config.toml
translate = 0.06
method = "mae"
loss = "mse"
encoder_bias = "none"
encoder_inner_norm = false
encoder_num_experts = 64
encoder_expert_mlp_ratio = 0.5
encoder_positions = "learned"
learning_rate = 0.0019
batch_size = 384
lr_schedule = "wsd"
Rows from block 5 of the encoder of a small masked image model, named by matrix and row number. Rows with one number within an expert belong to one neuron, the router's apart. Each number is 128 + 32 x the weight over its row's rms, rounded and kept within 0 to 255. All counts start at 0.
Before each expert's rows are labels from the 100 images, of 14848, where the router gives the expert most weight on average: "responds to" is what is common among them; "colour at peak" is the nearest of a few named colours to the mean colour under the peak. Only what is clearly more common there than usual is listed. The data: regions of photos with short descriptions (Visual Genome). In brackets: how many of the 100, against the usual share in percent.
# router: slot weights (encoder.blocks.5.mlp.router.weight, 128x128, trained with AdamW), inputs 0-127
# up: expert up (encoder.blocks.5.mlp.up, 64x64x128), inputs 0-127
# down: expert down (encoder.blocks.5.mlp.down, 64x128x64, transposed), outputs 0-127

# expert 7
responds to: text has "green" (26 vs 4.2)
colour at peak: green (26 vs 0.7)
router.14 [ 97 100 127 149 137 164 127 106 184 164 151  83 160 128 128 120 133  69 142 132 171 115  84 120 150 142 126 127 102 170  96 129 162 101 132 111  42 125 144 159  78 134 186 150 147  83 155 163 130 108 214 116  50 137  99 113  81  88 137 170 134 137 103 206 125 121 133 121 147 151 118 108 132  98 174 171 190 139  93  88 110 176 113 111  55  81 103 116 129 102  88  99 105 187 103 135 105 149 124 120 145 125 173  98 200 139 106 132  74 132  93 125 139 149 119 131 147  97  92 104 167 154 109 107 186 142 149 117]
router.15 [144 114 122 140 100 149  83 139 124 144 124  55 121 115  86 134 139 124 125 122 169 120  88 109 160 118 149 124  85 138 118  83 175 147 149 146  38 126 192 130  32 142 200  98 194 151 144 193 141  89 188 115  53 116 111 146  94 127 175 144 149  74  93 176 120 155  94  79 174 149 138 104 109 107 184 106 166 109 107  72 146 142 160 108 134 111 123  82 126 164 118 135 160 152 135 149 122 152 127 123 149 104 134  57 118 212 119 132 104 115 110 118 130 112 125 119 146 112 120 115 107 172 108 135 139 156 155 155]
up.0 [141 128 127 132 124 139 111 133 123 146 127 139 118 127 123 128 129 128   4 129 132 132 127 134 129 124 128 128 128 122 128 115 125 166 130 130 128 153 135 128 123 127 131 122  42 144 123 127 124 125 255 128 133 163 128 128 130 132 124 129 126 125 120 127 127 125 114 134 132 133 123 127 124 130 127 119 122 117 135 127 126 125 131 128 132 120  30 126 135 206 136 126 129 101 128 128 129 113 129 134 129 122  93 122  96 132 151 255 132 129 126 123 128 133 255 131 131 127 131 145 127 127 129 139 122 129 121 127]
down.0 [127 128 128 128 128 128 128 128 129 127 175 128 151 128 128 128 128 127 128 128 128  10 127 128  59 150 121 114 128 127 128 128 128 128 142 131 128 103 126 128 129 255 128 230 129 128 128 128 129 130 128 130 128 128 128  76 128 128 131 128 127 128 144 128 128 128 127 127 128 161 128 128 128 143 125 128 131 127 220 150 147 131 138 117  99 128 131 127 128 128 128 194 161 135 128 126 137 128 128 128 121 134 129 128 255 126 128 125 128 128 128 128 129 128 128 128  63 128 133 129 127 128 139 128 182 127 152 128]
up.2 [160 132 135 106 125 119 128  78 104 145 119 135 129  89 132 105 125 116 138 131 116 125 127 123 128 173  87 133  86 111 165 104  96 216 121 118 125 132 110 130 112 143 134 110   0  99 110 124 148 150 162 153 131 224 128 126 126 128 161 128  81 147 141 135 138 119 255 137 165  89 144 130 120 160 119 133 110 131 144  88 128 112 123 124 151 136  51 130 109  91 122 175 142 122 129 128 124 135 129  75 128 114 130 120 142 157 128 155 116 128 143 129 125 181 131 115 127 129 173 132  87  83 115 140 132 115 127 124]
down.2 [136  96 137 122 150 126 129 169 138 114 126 113 114 120 115 120 122 116 170 128 104  53 194  55 134 123 125   0 130 135 199 110 127 123 123  92 159 150 140 118 112  97 111 119 129 118 138  99 154 132 131 141 183 132 153 110 122 117 128 148 127 106 129 179 130 113 110  99  61 111 130 166 130 145 125 136 172  68 127 156 158 128 120 129 118  74 140 207 194 110 140 145 148 125 118 124 121  67 210 129 117 123 118 113 166 128 224 124 147 140 118 106 119 127  95 122 127 137 208 125 130 134 154 132 144 129 176 105]
up.7 [113 126 130 125 122 126 141 128 128 133 129 128 127 128 130 128 121 129 128 132 134 132  17 130 130 129 131 136 127 127 128 127 128 129 126 127 129 128 130 121 127 129 120 130 124 118 130 127 125 128 126 124 128 128 128 255 129 128 126 128 127 129 123 128 128 132 156 127 120 127 133 128 129 132 130 127 128 132 128 126 129 128 129 130 126 127 105 132  32 128 128 127 123 128 129  99 128 126 127 113 126 126 129 135  95 147 129 132 129 128 128 132 128 137 127 128 128 128 127 128 142 128 121 124 129 130 129 128]
down.7 [127 127 128 128 128  94 128 128 129 132 128 128 128 128 128 128 128 128 129 128 128 128 128 128 127 129 127 126 127 128 109 128 127 128 128 128 128 129 128 128 128 128 128 128 128 128   0 128 128 126 128 105 128 128 143 128 128 128 128 128 128 128 128 255 128 128 130 128 124 138 180 127 128 128 128 128 128 128 128 128 128 128 127 128 128 127 129 128 132 128 130 129 129 128 128 127 129 128 128 128 128 128 128 128 128 128 123 127 128 128 127 128 128 128 128 128 128 139 128 128 128 128 133 128 128 146 128   0]
up.8 [129 130 119 108 134  35 113  50 124 105 129 210 127 129 180 129  86 130 129 142 122 119 143 120 113 142 123  96 156 112 136  89 123 134 134 130 129 128 138 138 123 109 129 178   3 128 128 159 130 182 137 130 126 125 131 115 131 128 145 115 130 218 138 149 128 133 219  86 143 114 136 122 107 131 138 129 131 103 130 140 128 114 108 130 107 100 129 121 171 125 111 121 255 126 128 122 129 130 132 238 121 116 126 135 165 134 115  49 129 124 109 103 193 148 108 129  90 131  98 135 131 123 129 197 130 128 129 116]
down.8 [105  87 128  28  77 113 107 152 135 132 128 121 117 133 104 146 132 132 172  80 125 115 246 112 136 129 128 125 130 144  47  44 124 126 126 149 138 116 131 113 135 117 126  99  98 126 126 124 138 201 110 185 127 170  90  93  78 170  84 135 126 128 148 253  62 125 114 118  78 115 131 197 132 124 122 131 149 133 125 130 147 124 112 134 124 113 140 164 114 129 137 132 128 118 148 129 107 100 156 124 127 101 126  71 139 124 161 145 128 135 131 128 152 115 127 145 111 194 208 131 122 100 126 172 156  81 102 155]
up.9 [113 129 125 126 116 122 118 127  84 127 138 131 129 128  98 131  80 209 111 144 232 148 128 184 143 149 169 116 119 130 159 138 127 130 127 130 128 110 115 184 125 123 119 148 127 109 119 119 170 126 131 138 127 129 126 125 140 133 122 198 131 135 124 127 168 128 127 139 122   0 127 145 132 129 128  66 130 144 124 167 127 118 130 127 118 170 141 135 132 126 144  88   0 133 127 111 104  93 127 120 128 155 189 130 130  76 158 128 126  57 130 131 139  78 101 122 195 185 111 126 130 126 158 128 125 108 110 154]
down.9 [107  66 102 124 102 121 126 122 124 128 132 136 255 118 129 144 154 152  94 129 135 114 128 180 134 131 126 104 106 155 248 130  50 114 115 106 131 119 125 130 134 155  60  98 125  95 134  93 135 145 135 163 131 106 127 130 135 136 129 118 196 132 138 134 134 122  96 125 169 129 153 145 118 176  17 128 161 104 143 146 122  46 102 150 103 121 130 190  59 120 105 132 134 112 138  68 157 159 167 126 130 143  68 154 129 124  71 122 135 125 135 147 147 186 127 128 129 123 125 127 134 128 169 138 101 137 126 149]

# expert 36
responds to: text has "sky" (26 vs 1.8)
colour at peak: pink (33 vs 9.4)
router.72 [ 79 124 110 108  84 108 144 113 154 126  90 143 139 182 173 162 140 143  91  86 124 151 132 109 120 116 160  98 131 124  84 105  94 148  77 160 145 139 106  89  60  89 192 130 155  78 154 210 164  92 140 150 136 161 153 206 110 129 156 115  91 161 139 147 171 111  64 176 130 131 151 118 154 118 141 116 160 120 113  94 128 153 138 135  56 138  38 108  87 156 121 109  68 137 113 126 117 152 126  83 182  94 147 159  81 182  93 178 113  92 131 116 151 196 143 108 144 102  96 106 142 124 130  82 134 117 140 117]
router.73 [ 85 125 103  97  88 125 149 135 167 140 120 162 159 196 168 179 103 185  94 110 117 156 155 120 128 119 181  77 115 120  94 114 110 137  58 147 122 125 110  88  79 112 187 133 172  99 177 196 152  94 124 161 103 135 151 137 121 138 157 129 101 172 122 138 142 103  78 159 109 143 151  92 153 130 162 125 167 103 113 112 192 134 139 139  64 159  53 103  88 160 119  92  79 162 140 145  83 167 135  81 162  84 162 158  87 192 114 195 131  99 117 114 144 172 146 129 168 105  92 114 128 105 132  83 115 117 152 106]
up.0 [122 146 120 160 132 142 132 158 157 182 131 123 125 189  81  77 125 186 128 174 174 112 145  59 135 128 126 124 120 129 127 100 129 115 235 140 128 127 137 124 133 166 131 155 150 139 113 134 123 126 125 255 179 145 134 115 163 128 134 213  96 113 109 127 135 128 108 121 121  94 139 129 130 151 125 126 149 134  92 129  97 127 118 131  83 131 165 112  74 138 142 221 205 102 128 137 130 120 129  53 119 127 210 129 123  68 130 113 107 125 112 140 127 124 126 118 118 130 151 151  96 160 140 136 128  92 141  97]
down.0 [113 100 110 128 125 101 128 123 158  79 125 117 115 108 158 155 183 127 141  96 129 115 134 127 133 131 125 108 142 128 121 212  97 136 143 127 120 147 191 114  47 204 123 121 139 132 121 129 149 175 150 121 127 113 138 102 104  87 118 123  65 129 104 116 131 131 178 126  56  98 196 140 168 105 146 126  92 128 136 105 127 153 135  31 143 254 191 204 137 127 136  87 141 128 134 158 127 128  77 205 139 123 127 126 148 130 129 126 134 125 121 124 154 212 120 143 135 149  85 130 120 125 126 116 129  69  90 130]
up.1 [130 197  82 108 138 171 130 171 129 140 134 123 136 112 103  22 127 143 127 123 124  98 141 137 110 157 137 106 118 132 122 127 109 123 116 128 143 222 149  83 122 151 128 101 136 140 120 133 129 124 154 118 162 163 187 126 139 125  80 194 125  99 126 152 153 137 118 119 130 120 126 127 152 162  96 112 152 132  61 111 122 127 137 124  73 128 226  67  84  40  81 162 164  79 160 136 130 134 142 163 130 107 141 150 127 181 126 125  80 112 118 132 121 175 144 158 132 146 135 134 100 156 120 104 117  13 137  64]
down.1 [124 129 135 145 126 108 115 124 124 116 132 105 116  91 118 125 225  79 157 131 171 102 158 129 131 123 116 167  84 137 144 146 132 143 130 138 124 179 148  70  56 111  56 144 138 139 145 132 127 148  95 133 138 130 150 122  98 128 126 115 115 125 102 122 124  98 131 124  91 120 126 114 201 120 135 134 107 139 129  74  69 194 136 134 174 215 131 215 107 137  84  80 140  91 129 107 166 122  94 130 134 155  92 129 159 129  71  99 150 170 133 130 114 178 171 172 255 134 122 117  83 123 100 121 132 127 153 107]
up.2 [133 170 126 127 122 215 197 111 130 140 119 155 119 178 140  53 117 206 128 113 142 131 109 131 149 120 126 118  50 112 203 129 138 106 178 124 131 129 121 156 113 192 129  96 243 130  77 129 125  91 128 136 142 173 111 115 202 129 104 196 147 115 119 144 147 131 130 129 129 119 102 116 138  64 128  86 136 144  70  78 114 175 124 128 129 127 144 101 127 127  87 151 123  68 133 126 133 175 150 130 108 121 148 102 140 122 127  26  98 129 148 126  99 129 124 129  60 144 134 126 100 131 144 127 125  96 130 146]
down.2 [133 117 129 129 135 122 100 124 128 122 110 115 120 151 132 124 129 102 223 127 141 122 122 132 128 118 112 130 102  48 133 162 119 117  84 113 118 125 187  82  83 129 158 131 133 144 106 132 134 144 106 128 175 131 102 128 103  98 133 106 145 127  81  99 126 129 123 124  43 187 117 161 131  53 124 128 139 128 170 122 139 126 110  32 242 209 150 173 130 130 221 118 130 131 233 139 137 151 125 124 150 128 131 129 133 136 131 128 132 122 120  32 130 127 157 126 127 138 125 132 116 111 118 144 142  54 123 128]
up.3 [118 154 110  79 129 124 148  75  96 152 112 253 131 152 124 119  85 224 106 149 119 112 137 102 165 118 141 117 178 159 107 124 182  34  69 179 136 144 116 100 114  76 194 128 121 143 105 131 136 127 122 162 139 147 179 104 133 127 126 150 131 157 115 127 146 112 137 169 103 129  98 172 111 115 149 125  88  93 161 144 180  89 144 161  88 135 130  94  85 131 138  96 134 131 146 197 143 140  59 127 101 125 164 126  90 163 131 106  89 132 108 110  88 144 122 158 113  89 117  93 135 143 135 101 121  95 199  99]
down.3 [166 132 189 126 127 187 127 156 188 131 132 100 121 122 112 177 170  97 144 100 153  63 149 117  86  81 133 114 141 147 150  96 116 109 182 150  43 120 147 121  99  92 132 135 167 162 150 139  94 147 158 122  83 123 147  96 125 130 147  97 150 144 125 125 132 130 147  81 153 134 137 111 113  48 139 203 106 133 117  89 126 133 115 108 111 118 178 137 118 138 159 138 128 129 140  81 119 173 104 125 160 121   7  85 162 205 129  67 169  95 122 105 128 127 115 152 114 129 150 105 109 122 120 169 208  97  86 163]
up.4 [125 107 128 116 124 127 118  77 125 132 183 195 144 238 249 128 126 154 128 119 128 195  93 103 215 139 127 121 122 119 128 139 150 151 128 149 145 120 129 169  58 128 105  65 143 123 136 130 130 118 116 129 117 136  94 123 123 121 130  82 134 142  91 155 127 230 149 135 129 150 101 135 130 129 130 114 115 113 111 126 123 151 137 131 172 126 122 113 190 129 128  67 123 127  70 130 112 174 127 132  96 225 142  80 110 159  53 152 140 130 167 124  82 128 133 117 132 142 141 128 167 123 130  88 129 110  91 135]
down.4 [143 135 135 128 110 155 148 108 173 159 111 179 132 165  70  90 119 172 184 147 129 123  84 118 173 134  81 169 145  17 134 131 159  99  53 103 149 102 130 126 147 130 170 145 127 124 125  86 129  65 136 157 174 140 127 141 156  93 151 129 109 110 129 132 116 115 102 147 116 114 122 144 122 122 117  91 137 111 129 106 162 144  19  10 114  57 123 130 140 112 165 137 136 130 159 105  87 151 185 102 104 134 170 121 132  71 183 123 128 135 173  77 160 117 126 130 104 128 148 139 154 129 138 151 151  76 136 118]

# expert 35
responds to: text has "black" (26 vs 7.4)
colour at peak: black (38 vs 11.8)
router.70 [110 174 147 163 116 145 118 149 103 102 159 162 139 176 104 154 173 101 137 124 138 105 126 103  96 109 142 127 109 132 149 176 106 124  99  80 140 151 122  70 179 152 136  65 126 107 120 156 101 120 182 161 105 143 103 141 104  96 160 151 135 138 175 171 152 102 107 157 120 131  97  71  65  30 137 144 167 141 153 121 142 183 111  86 125 127 205 134  82  60 132  81  76 201  86 186 139 130  92  98 127 183 157 144 162 142 121 107  83 101 103  94 134 129  72 166 122 138 135 163 128 105 167 123 139 175 124 142]
router.71 [185 186 146 137 110 125 153 148 107  70 159 182 131 153 113 156 179 102 118 124 122 101 164 128  79  89 119 121 119 111 159 211 124 137 111  99 136 136  91  77 152 172 119  62 136 139 112 124 101 138 138 152 118 125  83 110 118  93 150 136 122 131 151 149 128 151 118 135 126 136 104  67  62  61 132 133 158 147 146 112 176 151 122 108 172 140 205  99  53  73 146 114  69 192  92 113 143 102 101 103  92 183 172 146 143 150 141  92 121 124 122  81 169 103  89 167 130 154 189 175 104 119 174 159 107 135 108 135]
up.0 [123 135 160  72 123 147 108  58 131 121 123 118 143 115  76 152 113 127 128 108 124 159 101 191 123 169 136 128 128 126  95 170 147 131 128 191  88 112 176 120 114 137 116  97 137  66  57 120 154 170 108 145 107 187 207 140 144 133 124 120 110 133 114 182 113 127 128 139 117 115 138 103 118 206  70 145 146 120 134 157 129 170 195 132  74 104 167 130 155 127 106 133 126 125 159 184 129 122  42 104 116 134 152  92 171 126 226 116 143 120 127 142 100  12 166 118 146 134 157 115 126 116 147 152 111 131 146 149]
down.0 [125 104 133 148 143 102 129 154  81 144 103 142 162 161 150 125 147 107  50 152 141 123 189 166 141 154 143 177 124  91 134 123 131 173  57 141 165 133 127 110 146 149 140 133 139 134 123 103 118 112 133 167 159 106 167 151 213 121   0  74 126 117 118 103 128 117 126 104 141 135 116 118 161 111 144 131 135 112 169  40  97 127 120 133 137 136 108 125 128 142 127 146 137  93 130  79 147 125 187 126 144  95 123 113 102 141  90 105 116 161 119 167 131 163  66 138  98  89  23 131 100 131 165 145  80 150 194  70]
up.1 [127 145 216 109 140 102 139  98 138 122  92 118  85 175  68 135 132 125 127 114 139 165 110 132  97 151 136 148 104 114 162 129 130 128 144 129 188 136 201 127 104 148 116  95   0 101  83 126 100 136 132 125 124 155 129 141 183 142  85 143 191 126 124 109 210 131 162 148 126 136 149 128 152 138 111  85 136 137 143 165 109 120 120 139 130 124 115 158 151 158 104  79 144 162 114 165 108 197 128 122  63 126 137 143 136 114 132 109 102  66  93 129  93 210 146 127  96 173 125 117 166 145 132 192  94  74 109 154]
down.1 [128 121 108 170 127 135 113 128 113 135 143 148 125 127 144 122 118 180 141 122 190 169 117 161 127 131 129 142  96 116 119 126 154 132 126 162  72 105 137 120 106 125 125  92 127 244  61 174 141  62  48 152 134  82 133 139 134 139 182 149 124 123  74 132 108 146 110 144  88 117  85 214 137 136 127 167 114 105 148 111 134 135  84 108 162 147 125  73 128 107 196 129 113 134 134 155 110  70 152  80 140  73 125 154 129 130 209  90 152 127 138  87 105  63  69 144 116 142 144  68 142 171 125 134 117 180 100 157]
up.2 [118 133 188 146 155 127 150 155 138 113 151 165 112 125 139 135 139 107 135 127  71 187 122  83 150 123 132 109 146  30 113  80  99 138 123 161 107 112 120 137 118  80 135  99  79  81 122  84 120 132 161 138 126 127 109 129 121 221 133  96 127 177 113 127 152 158 157 200 167 138 232 124 101 172 160 119 132 122 124 133 172 112  76 143  94 146  91 123 109 107 140 127  95 133 126 124 166  60 150 130 117 170 131 130 138  97 124 209 113 112  94 118 120 132 132 120 128  67  25 165 120 137 132 130 168  74 138 109]
down.2 [ 95 204 138 137  56 125 147 122 154 135  96 137 150 141 127 139 123 103 208 126  80 100 126 129  88 152 143 126 137 162  98 131 134 128  36 177 148 113 124 133 126 136 125 120 219 166 126  78 125 217 119 143 112 124 118 174 111 128 144 208 173 100 149 134 112 126 147 119 102 107 106 121 121 113 131 124 208 174 118 111  98 144 141 164 209 132 160  66 102 107 110 104 119  90  98 124  85 122 109  76 116 112 124  89 126 130 101 126  90 171 116 132 112 116 149 126 158 175 223  92 116 133 119 126 108 139 142 128]
up.3 [124 106  83 168 113 132 130 126 158  97  87 127 110 106 129 125 155 109 116 145  89  83  84 198 121 136 105 167 139 140 162 126 129  91 130  97 159 110 119 133 124 124 145 111 174 130 122 128 190 109 121  92 134 150 173 145 153 116  74 137 113 123 137 136 101 149 157  71 113  88  59 126 161 192 127 112 112 133 133 121 122 129 107 159  90  33 184 110 143 168  80 155 168 144 104 144 107 140 123 128  53 191 190 152 200  66 135 130  80 129 151 215 150 129  81 126 146 132 130  73 131 116  98 110 186 139 118  83]
down.3 [125 116 181 142 133  69 162 142 120 110 139 135 161 148 126  88 126 192 143 150 133 114 160 119 162 104  99 119 149 122  72 100 134 139 129 113 141 127 122 124 172 186 152 134 122 141 120 183  82 126   0 116 120 115 205 136 130 164 105 178 157 164 107 109 132 139 103 129 128 120 122 103 111 108 130 150 131 120 130 131 136 154  71 213 154 115 116 125 125 146 107 134 123  60 183 135 163 107  98 128 146  71 183 128 120 124 166 109 174 152  53  52 125 161 166 128 112 103 134 153 133 111 122 124  89 204 130  69]
up.4 [125 139 126 223  92 129 105 129  88 165 126 118 152 176 125 133  88 200 165 139 155 182 127 138 119 104  59  95 123  96 142  44  82 165 117 121 136 138  89 129  95 151 131 108 197  93 147 125 141 113  65  60 147 129 148  95 128 170 110  73 166  68  70 172 140 134 103 143 179  63 101 147 115 157 135 119 131 124 123 102 152  63 154 160 118 107  80 116 142 140 150 137 147 115 106 123  99 157 182  91 109 123 143 125 164 119 160 139  83 191 141 144 105 119 140 100 109 144 163 126 122 115 155 137 183  90 115 107]
down.4 [107 131 126 137  87 177 146 116 125 156 168  99 158  82  90  98 140 119 142  97  58   6 160 149 128 122  86 143 106 134 126 129 112 120 129 105 162 132 125 114 135 179 127 110  91 140 182 134 105 142 144 156  56  88 119 140 176 131 110 193 125  92 117  80 127 130 179 180 127 132 178 131 108  87 149  98  72 131 136 140 144 137 123 118 154  99 202 164  62 138  88 133 145 157 164 166 181  90 115 121 147  94 163 142 120  68 150 129 171 128 114 134 122  79  55 162 144 133 166 135  99 137 148 107  69 136 112 134]

# expert 41
responds to: text has "black" (25 vs 7.4)
colour at peak: black (56 vs 11.8)
router.82 [160 140 135 106 174  78  79 126 122  67 117 127 144 116 123 139 189  80 119 105 133 107 125 116 120 101 196 143  97 145 148 182 177 137 125  92 110 134 106 139 133 107 113 126  88 136 134  96 131 166 183 140  95 112 103  79  76 106 174 153  76 149 141 148 186 146 174 103 136  95 147 130  85  39 178 147 167 145  88  83 106 120  91 102 118  97 181 149  94  79  98 148 112 178 169 109 175 100 142 131 123 121 154 109 137 150 126  83  83  79 110 141 159  84 102 167 153 167 178 157 124 133 102 123 141 119 214 141]
router.83 [130 144 139 167 137  82  84 109 128  61 112 142 126  96  76 142 121 102 132 128 144  79  85 139 155 101 184 137 106 144 187 171 124 144 142 116 108 148  78 189 155 110 112 121 119 150 115  82 121 149 164 195  98 102  72  95 118 126 209 159  76 133 136 127 157 153 193  90 110  90 122 144 135 102 119 166 156 163 108 139 154 130  55  99 155 120 180 133 110 113 118 142 104 168 173  91 142  76 143 125 165 152 141 159 139 163 157  54  91  83 142 120 159  84 100 161 132 150 162 161  91 129 142 120 102 136 208 160]
up.0 [102 166 130 108  95 157 111  60 109 178 107 123 115  96 126 109 145 130 147 140 119 129 122 126 242 179 154  63 143  91 124 115 130 146 145 191  80 159 126 145  79 128 146 154 106  99 117 110 176 111 123  85 137 144 127 112 118 128 123 107 158 121  24 138 136 128 161  83 128 109 119 123 169 174 138   0 121 100 108 151 173 169 120 156 128 132 174 119 159 131 127 144  66 124 135 183  85 127  81 137 182 144 159 130 116 154 126 131 124 135 140 154 153 164 139 128 137 126 117 135 171 127 113  71 118 107  80 129]
down.0 [132 151 133 157 126 112 127 117 123 101 134 123 115 139 117 147 131 202  65 129 147 128 139 142  90  66 120 121 128 243  66 163  85 122 111 140 182 114 151 147 138 148 155 118 137 123 150 137 146 134 143 152  82 123 128 135 140  38 201 172 125 128 133 138 126  80 111 141 111  93 189 160 113 158 145 158 106 154 142 106 130 159 135 136 110 134 103 126 108 122 161 108 136 130 110 126 114 115 128 157 164 129 132 162 153  86 103 202  87  93  98 137 137 127  88 126 111 123  89  59 110  86 215 124 164 110  14 102]
up.1 [146 141 134 146 101  71 230 100 126 191 136 146 165 130  81  67 144 162 133 120 144 128 148 127  76 150 169 146 167 121 115  80 152 108  31 117 107 162 139 107 124 142 160 118 115 115 142 127 120 119 167 108 130 125 191  99 124 130 128 143 129 234 114 125 130  83  76 153 132 169 117 120 191 122 126  72 109  89 122 132 101 163 130 153 125 126 136  22 111 121 143 130 126 108 137 145 139 108 123  91  93 127 162 132 181 152 131 142 106 120 128 137 173  96 121 134 133 138 149 136  98 141 109 114 117  88 217  65]
down.1 [181 123 138 118 120 123 141 110 231 107 128  70 134 116 202 114  98 154 114 160  78 161 127 127 195  87  88 126 132 111  97 222  87 116 190 111 120 115 127 160 170 113 139 140 129  75 122 103 116  88  68 209 105 119  99 136 175 107 137 132 140 145  73  65 131 140 121 144 137 153 128 151  74 109 130 162  93 159 120 151 125 103 133 134 162 109 103 185 145 134 105 173 103 139 171 112 164 113  98 147 211 140 135 135  72 120 131 110 125  93 112 142 134 118 112 154 143 168 118 131  77 113 128 119  97 117  76 157]
up.2 [150 100 121 138 120 205 147 132 129 117 102 113 111 115 135  85 104 201 127 107 135  73 127  83 164 120 131 117 172 139  76 136 165 109 163 177 111 138 141 165  91  59 208 126 162  94 150 121 179 134 102 138 129 173 127  91 142 164 120 185  76 127 118 153 121 151 132 154 146 130 187 130 138 145 113  69  80 117  50 111 111 129 138 149  69 136  78  45 146 222 154 136 115 116 132 105 120 174 110 131 105 113 117 163 131 133 118 108  80 130 146 113  72 128 141 176 166 134 126 163 118 145  87 131  75 103 139 144]
down.2 [120 197 119 140 148  91 151 128 132 169  97 132  22 106 101 132 107 128 103 184 166 131  97 120 161 132 133 125 146 151 122 152  62 117 121 200 122  82 127 120  41 105 151 138  63 124 161 216  83  44 179 131 193 149 166 189 110 153 131 186 124 122 120 122 183 163  70 167  98 116 113 153 132 174 160 133 104 164 144 115 120  92  96 125 106 114 106 119 111 157 111 117 126 113 134 124 118 142 123 172 157 124 131 179 113  97 138 124 164 135 114 105 166 134 131 124 122 129 144 111 121 147 141  75 131  95  88 149]
up.3 [108 115 215 137 101 136 117 134 162 132 133 127 141 129 127 137 145 151 144 107 161 143 118 140 148 125 131  87 113 146 122 181 126 134 149 123  70 126 110 192 124 141 129 142 145 187 139 127 129 134  75 171 155 130 136 201 125  60 152 119 127 120 114 118 153 132 172 125 129  34 173 115 144 128 159 132 126 105 136  54 146 100 127 118 131 129 166  96 110 203 128 102  89  95  82  54 104 128 162 179 138 126  88 122  56 149 116 204 133 123 101 137  81 220 184 161  99  86 117 145 118 137  96 114  92 112  98 159]
down.3 [107 150 117 142 111 100 132 227  91 133 122 132 157 111  63 160 180 131 144 159 104 112 150 122  99 123 126 172 110 158 118 111 105 161 141 157  90 125 147  96  55 146 116  74 112 104 141 129 145 158 181  80 107 139 136 131  68 131 129 150 239 115 128 148 135 145 140 131  65 145 135 117 130 191 149 124 131 158 162  68 134 172 105 161 100 139 105 121 152  77 146 139 133  93  95  68 111 137  98 178 131 132 145  65 128 170 146 120 102 170 136 126  66 177 137 146 149 106 132  84 119 128 115  94  81 110 126 210]
up.4 [140 154 151  98 125 123 124 119  98 133 139 254 141 126 122 143 120 117 138 135 151 162 125 128 128 132 127 105 141 138 111 122 131 143 102 116 126  76 149 169  75 174 181 140 136 120 154  86  54 129 119 114 143 207 143 170 118 170 159 139 130  96 151 111 109  71  91 104 145 119 126  86 152 142 120 121 156 125 128 133 132 102 127 120 115  90 136 161 117 144 180 179  34 119 128 126 113 154 203 121 120 118 118  38 122  79 168 136 136 137 154 148 101  29 108 150 135  52 105 143 145  59 117 121 127 104 128 166]
down.4 [123 141 141 153 119 112  99  99 125 110  66 132 113 138 152 161 140 125 129 141  84 142 120 123  82 110 129 238  97 117 135 140 140 135  80 109  79 104 198 124 167 134 169 121  96 145 159 150 115 188 103 207 143 108 120 162 206 109 104 108 132 129 138 104 120  70 101 111 155 105 130 134 132 139 185 124 130 121 184 114 131 123 120 172 159  98 116 150 130 153 123 149 173 148 133 112 163 152  71 113 105 132 162 191 139 115 183  90 139 103  85 103  91  85 138 130 117 150 135  58 129 130 239  87 110  74 125 115]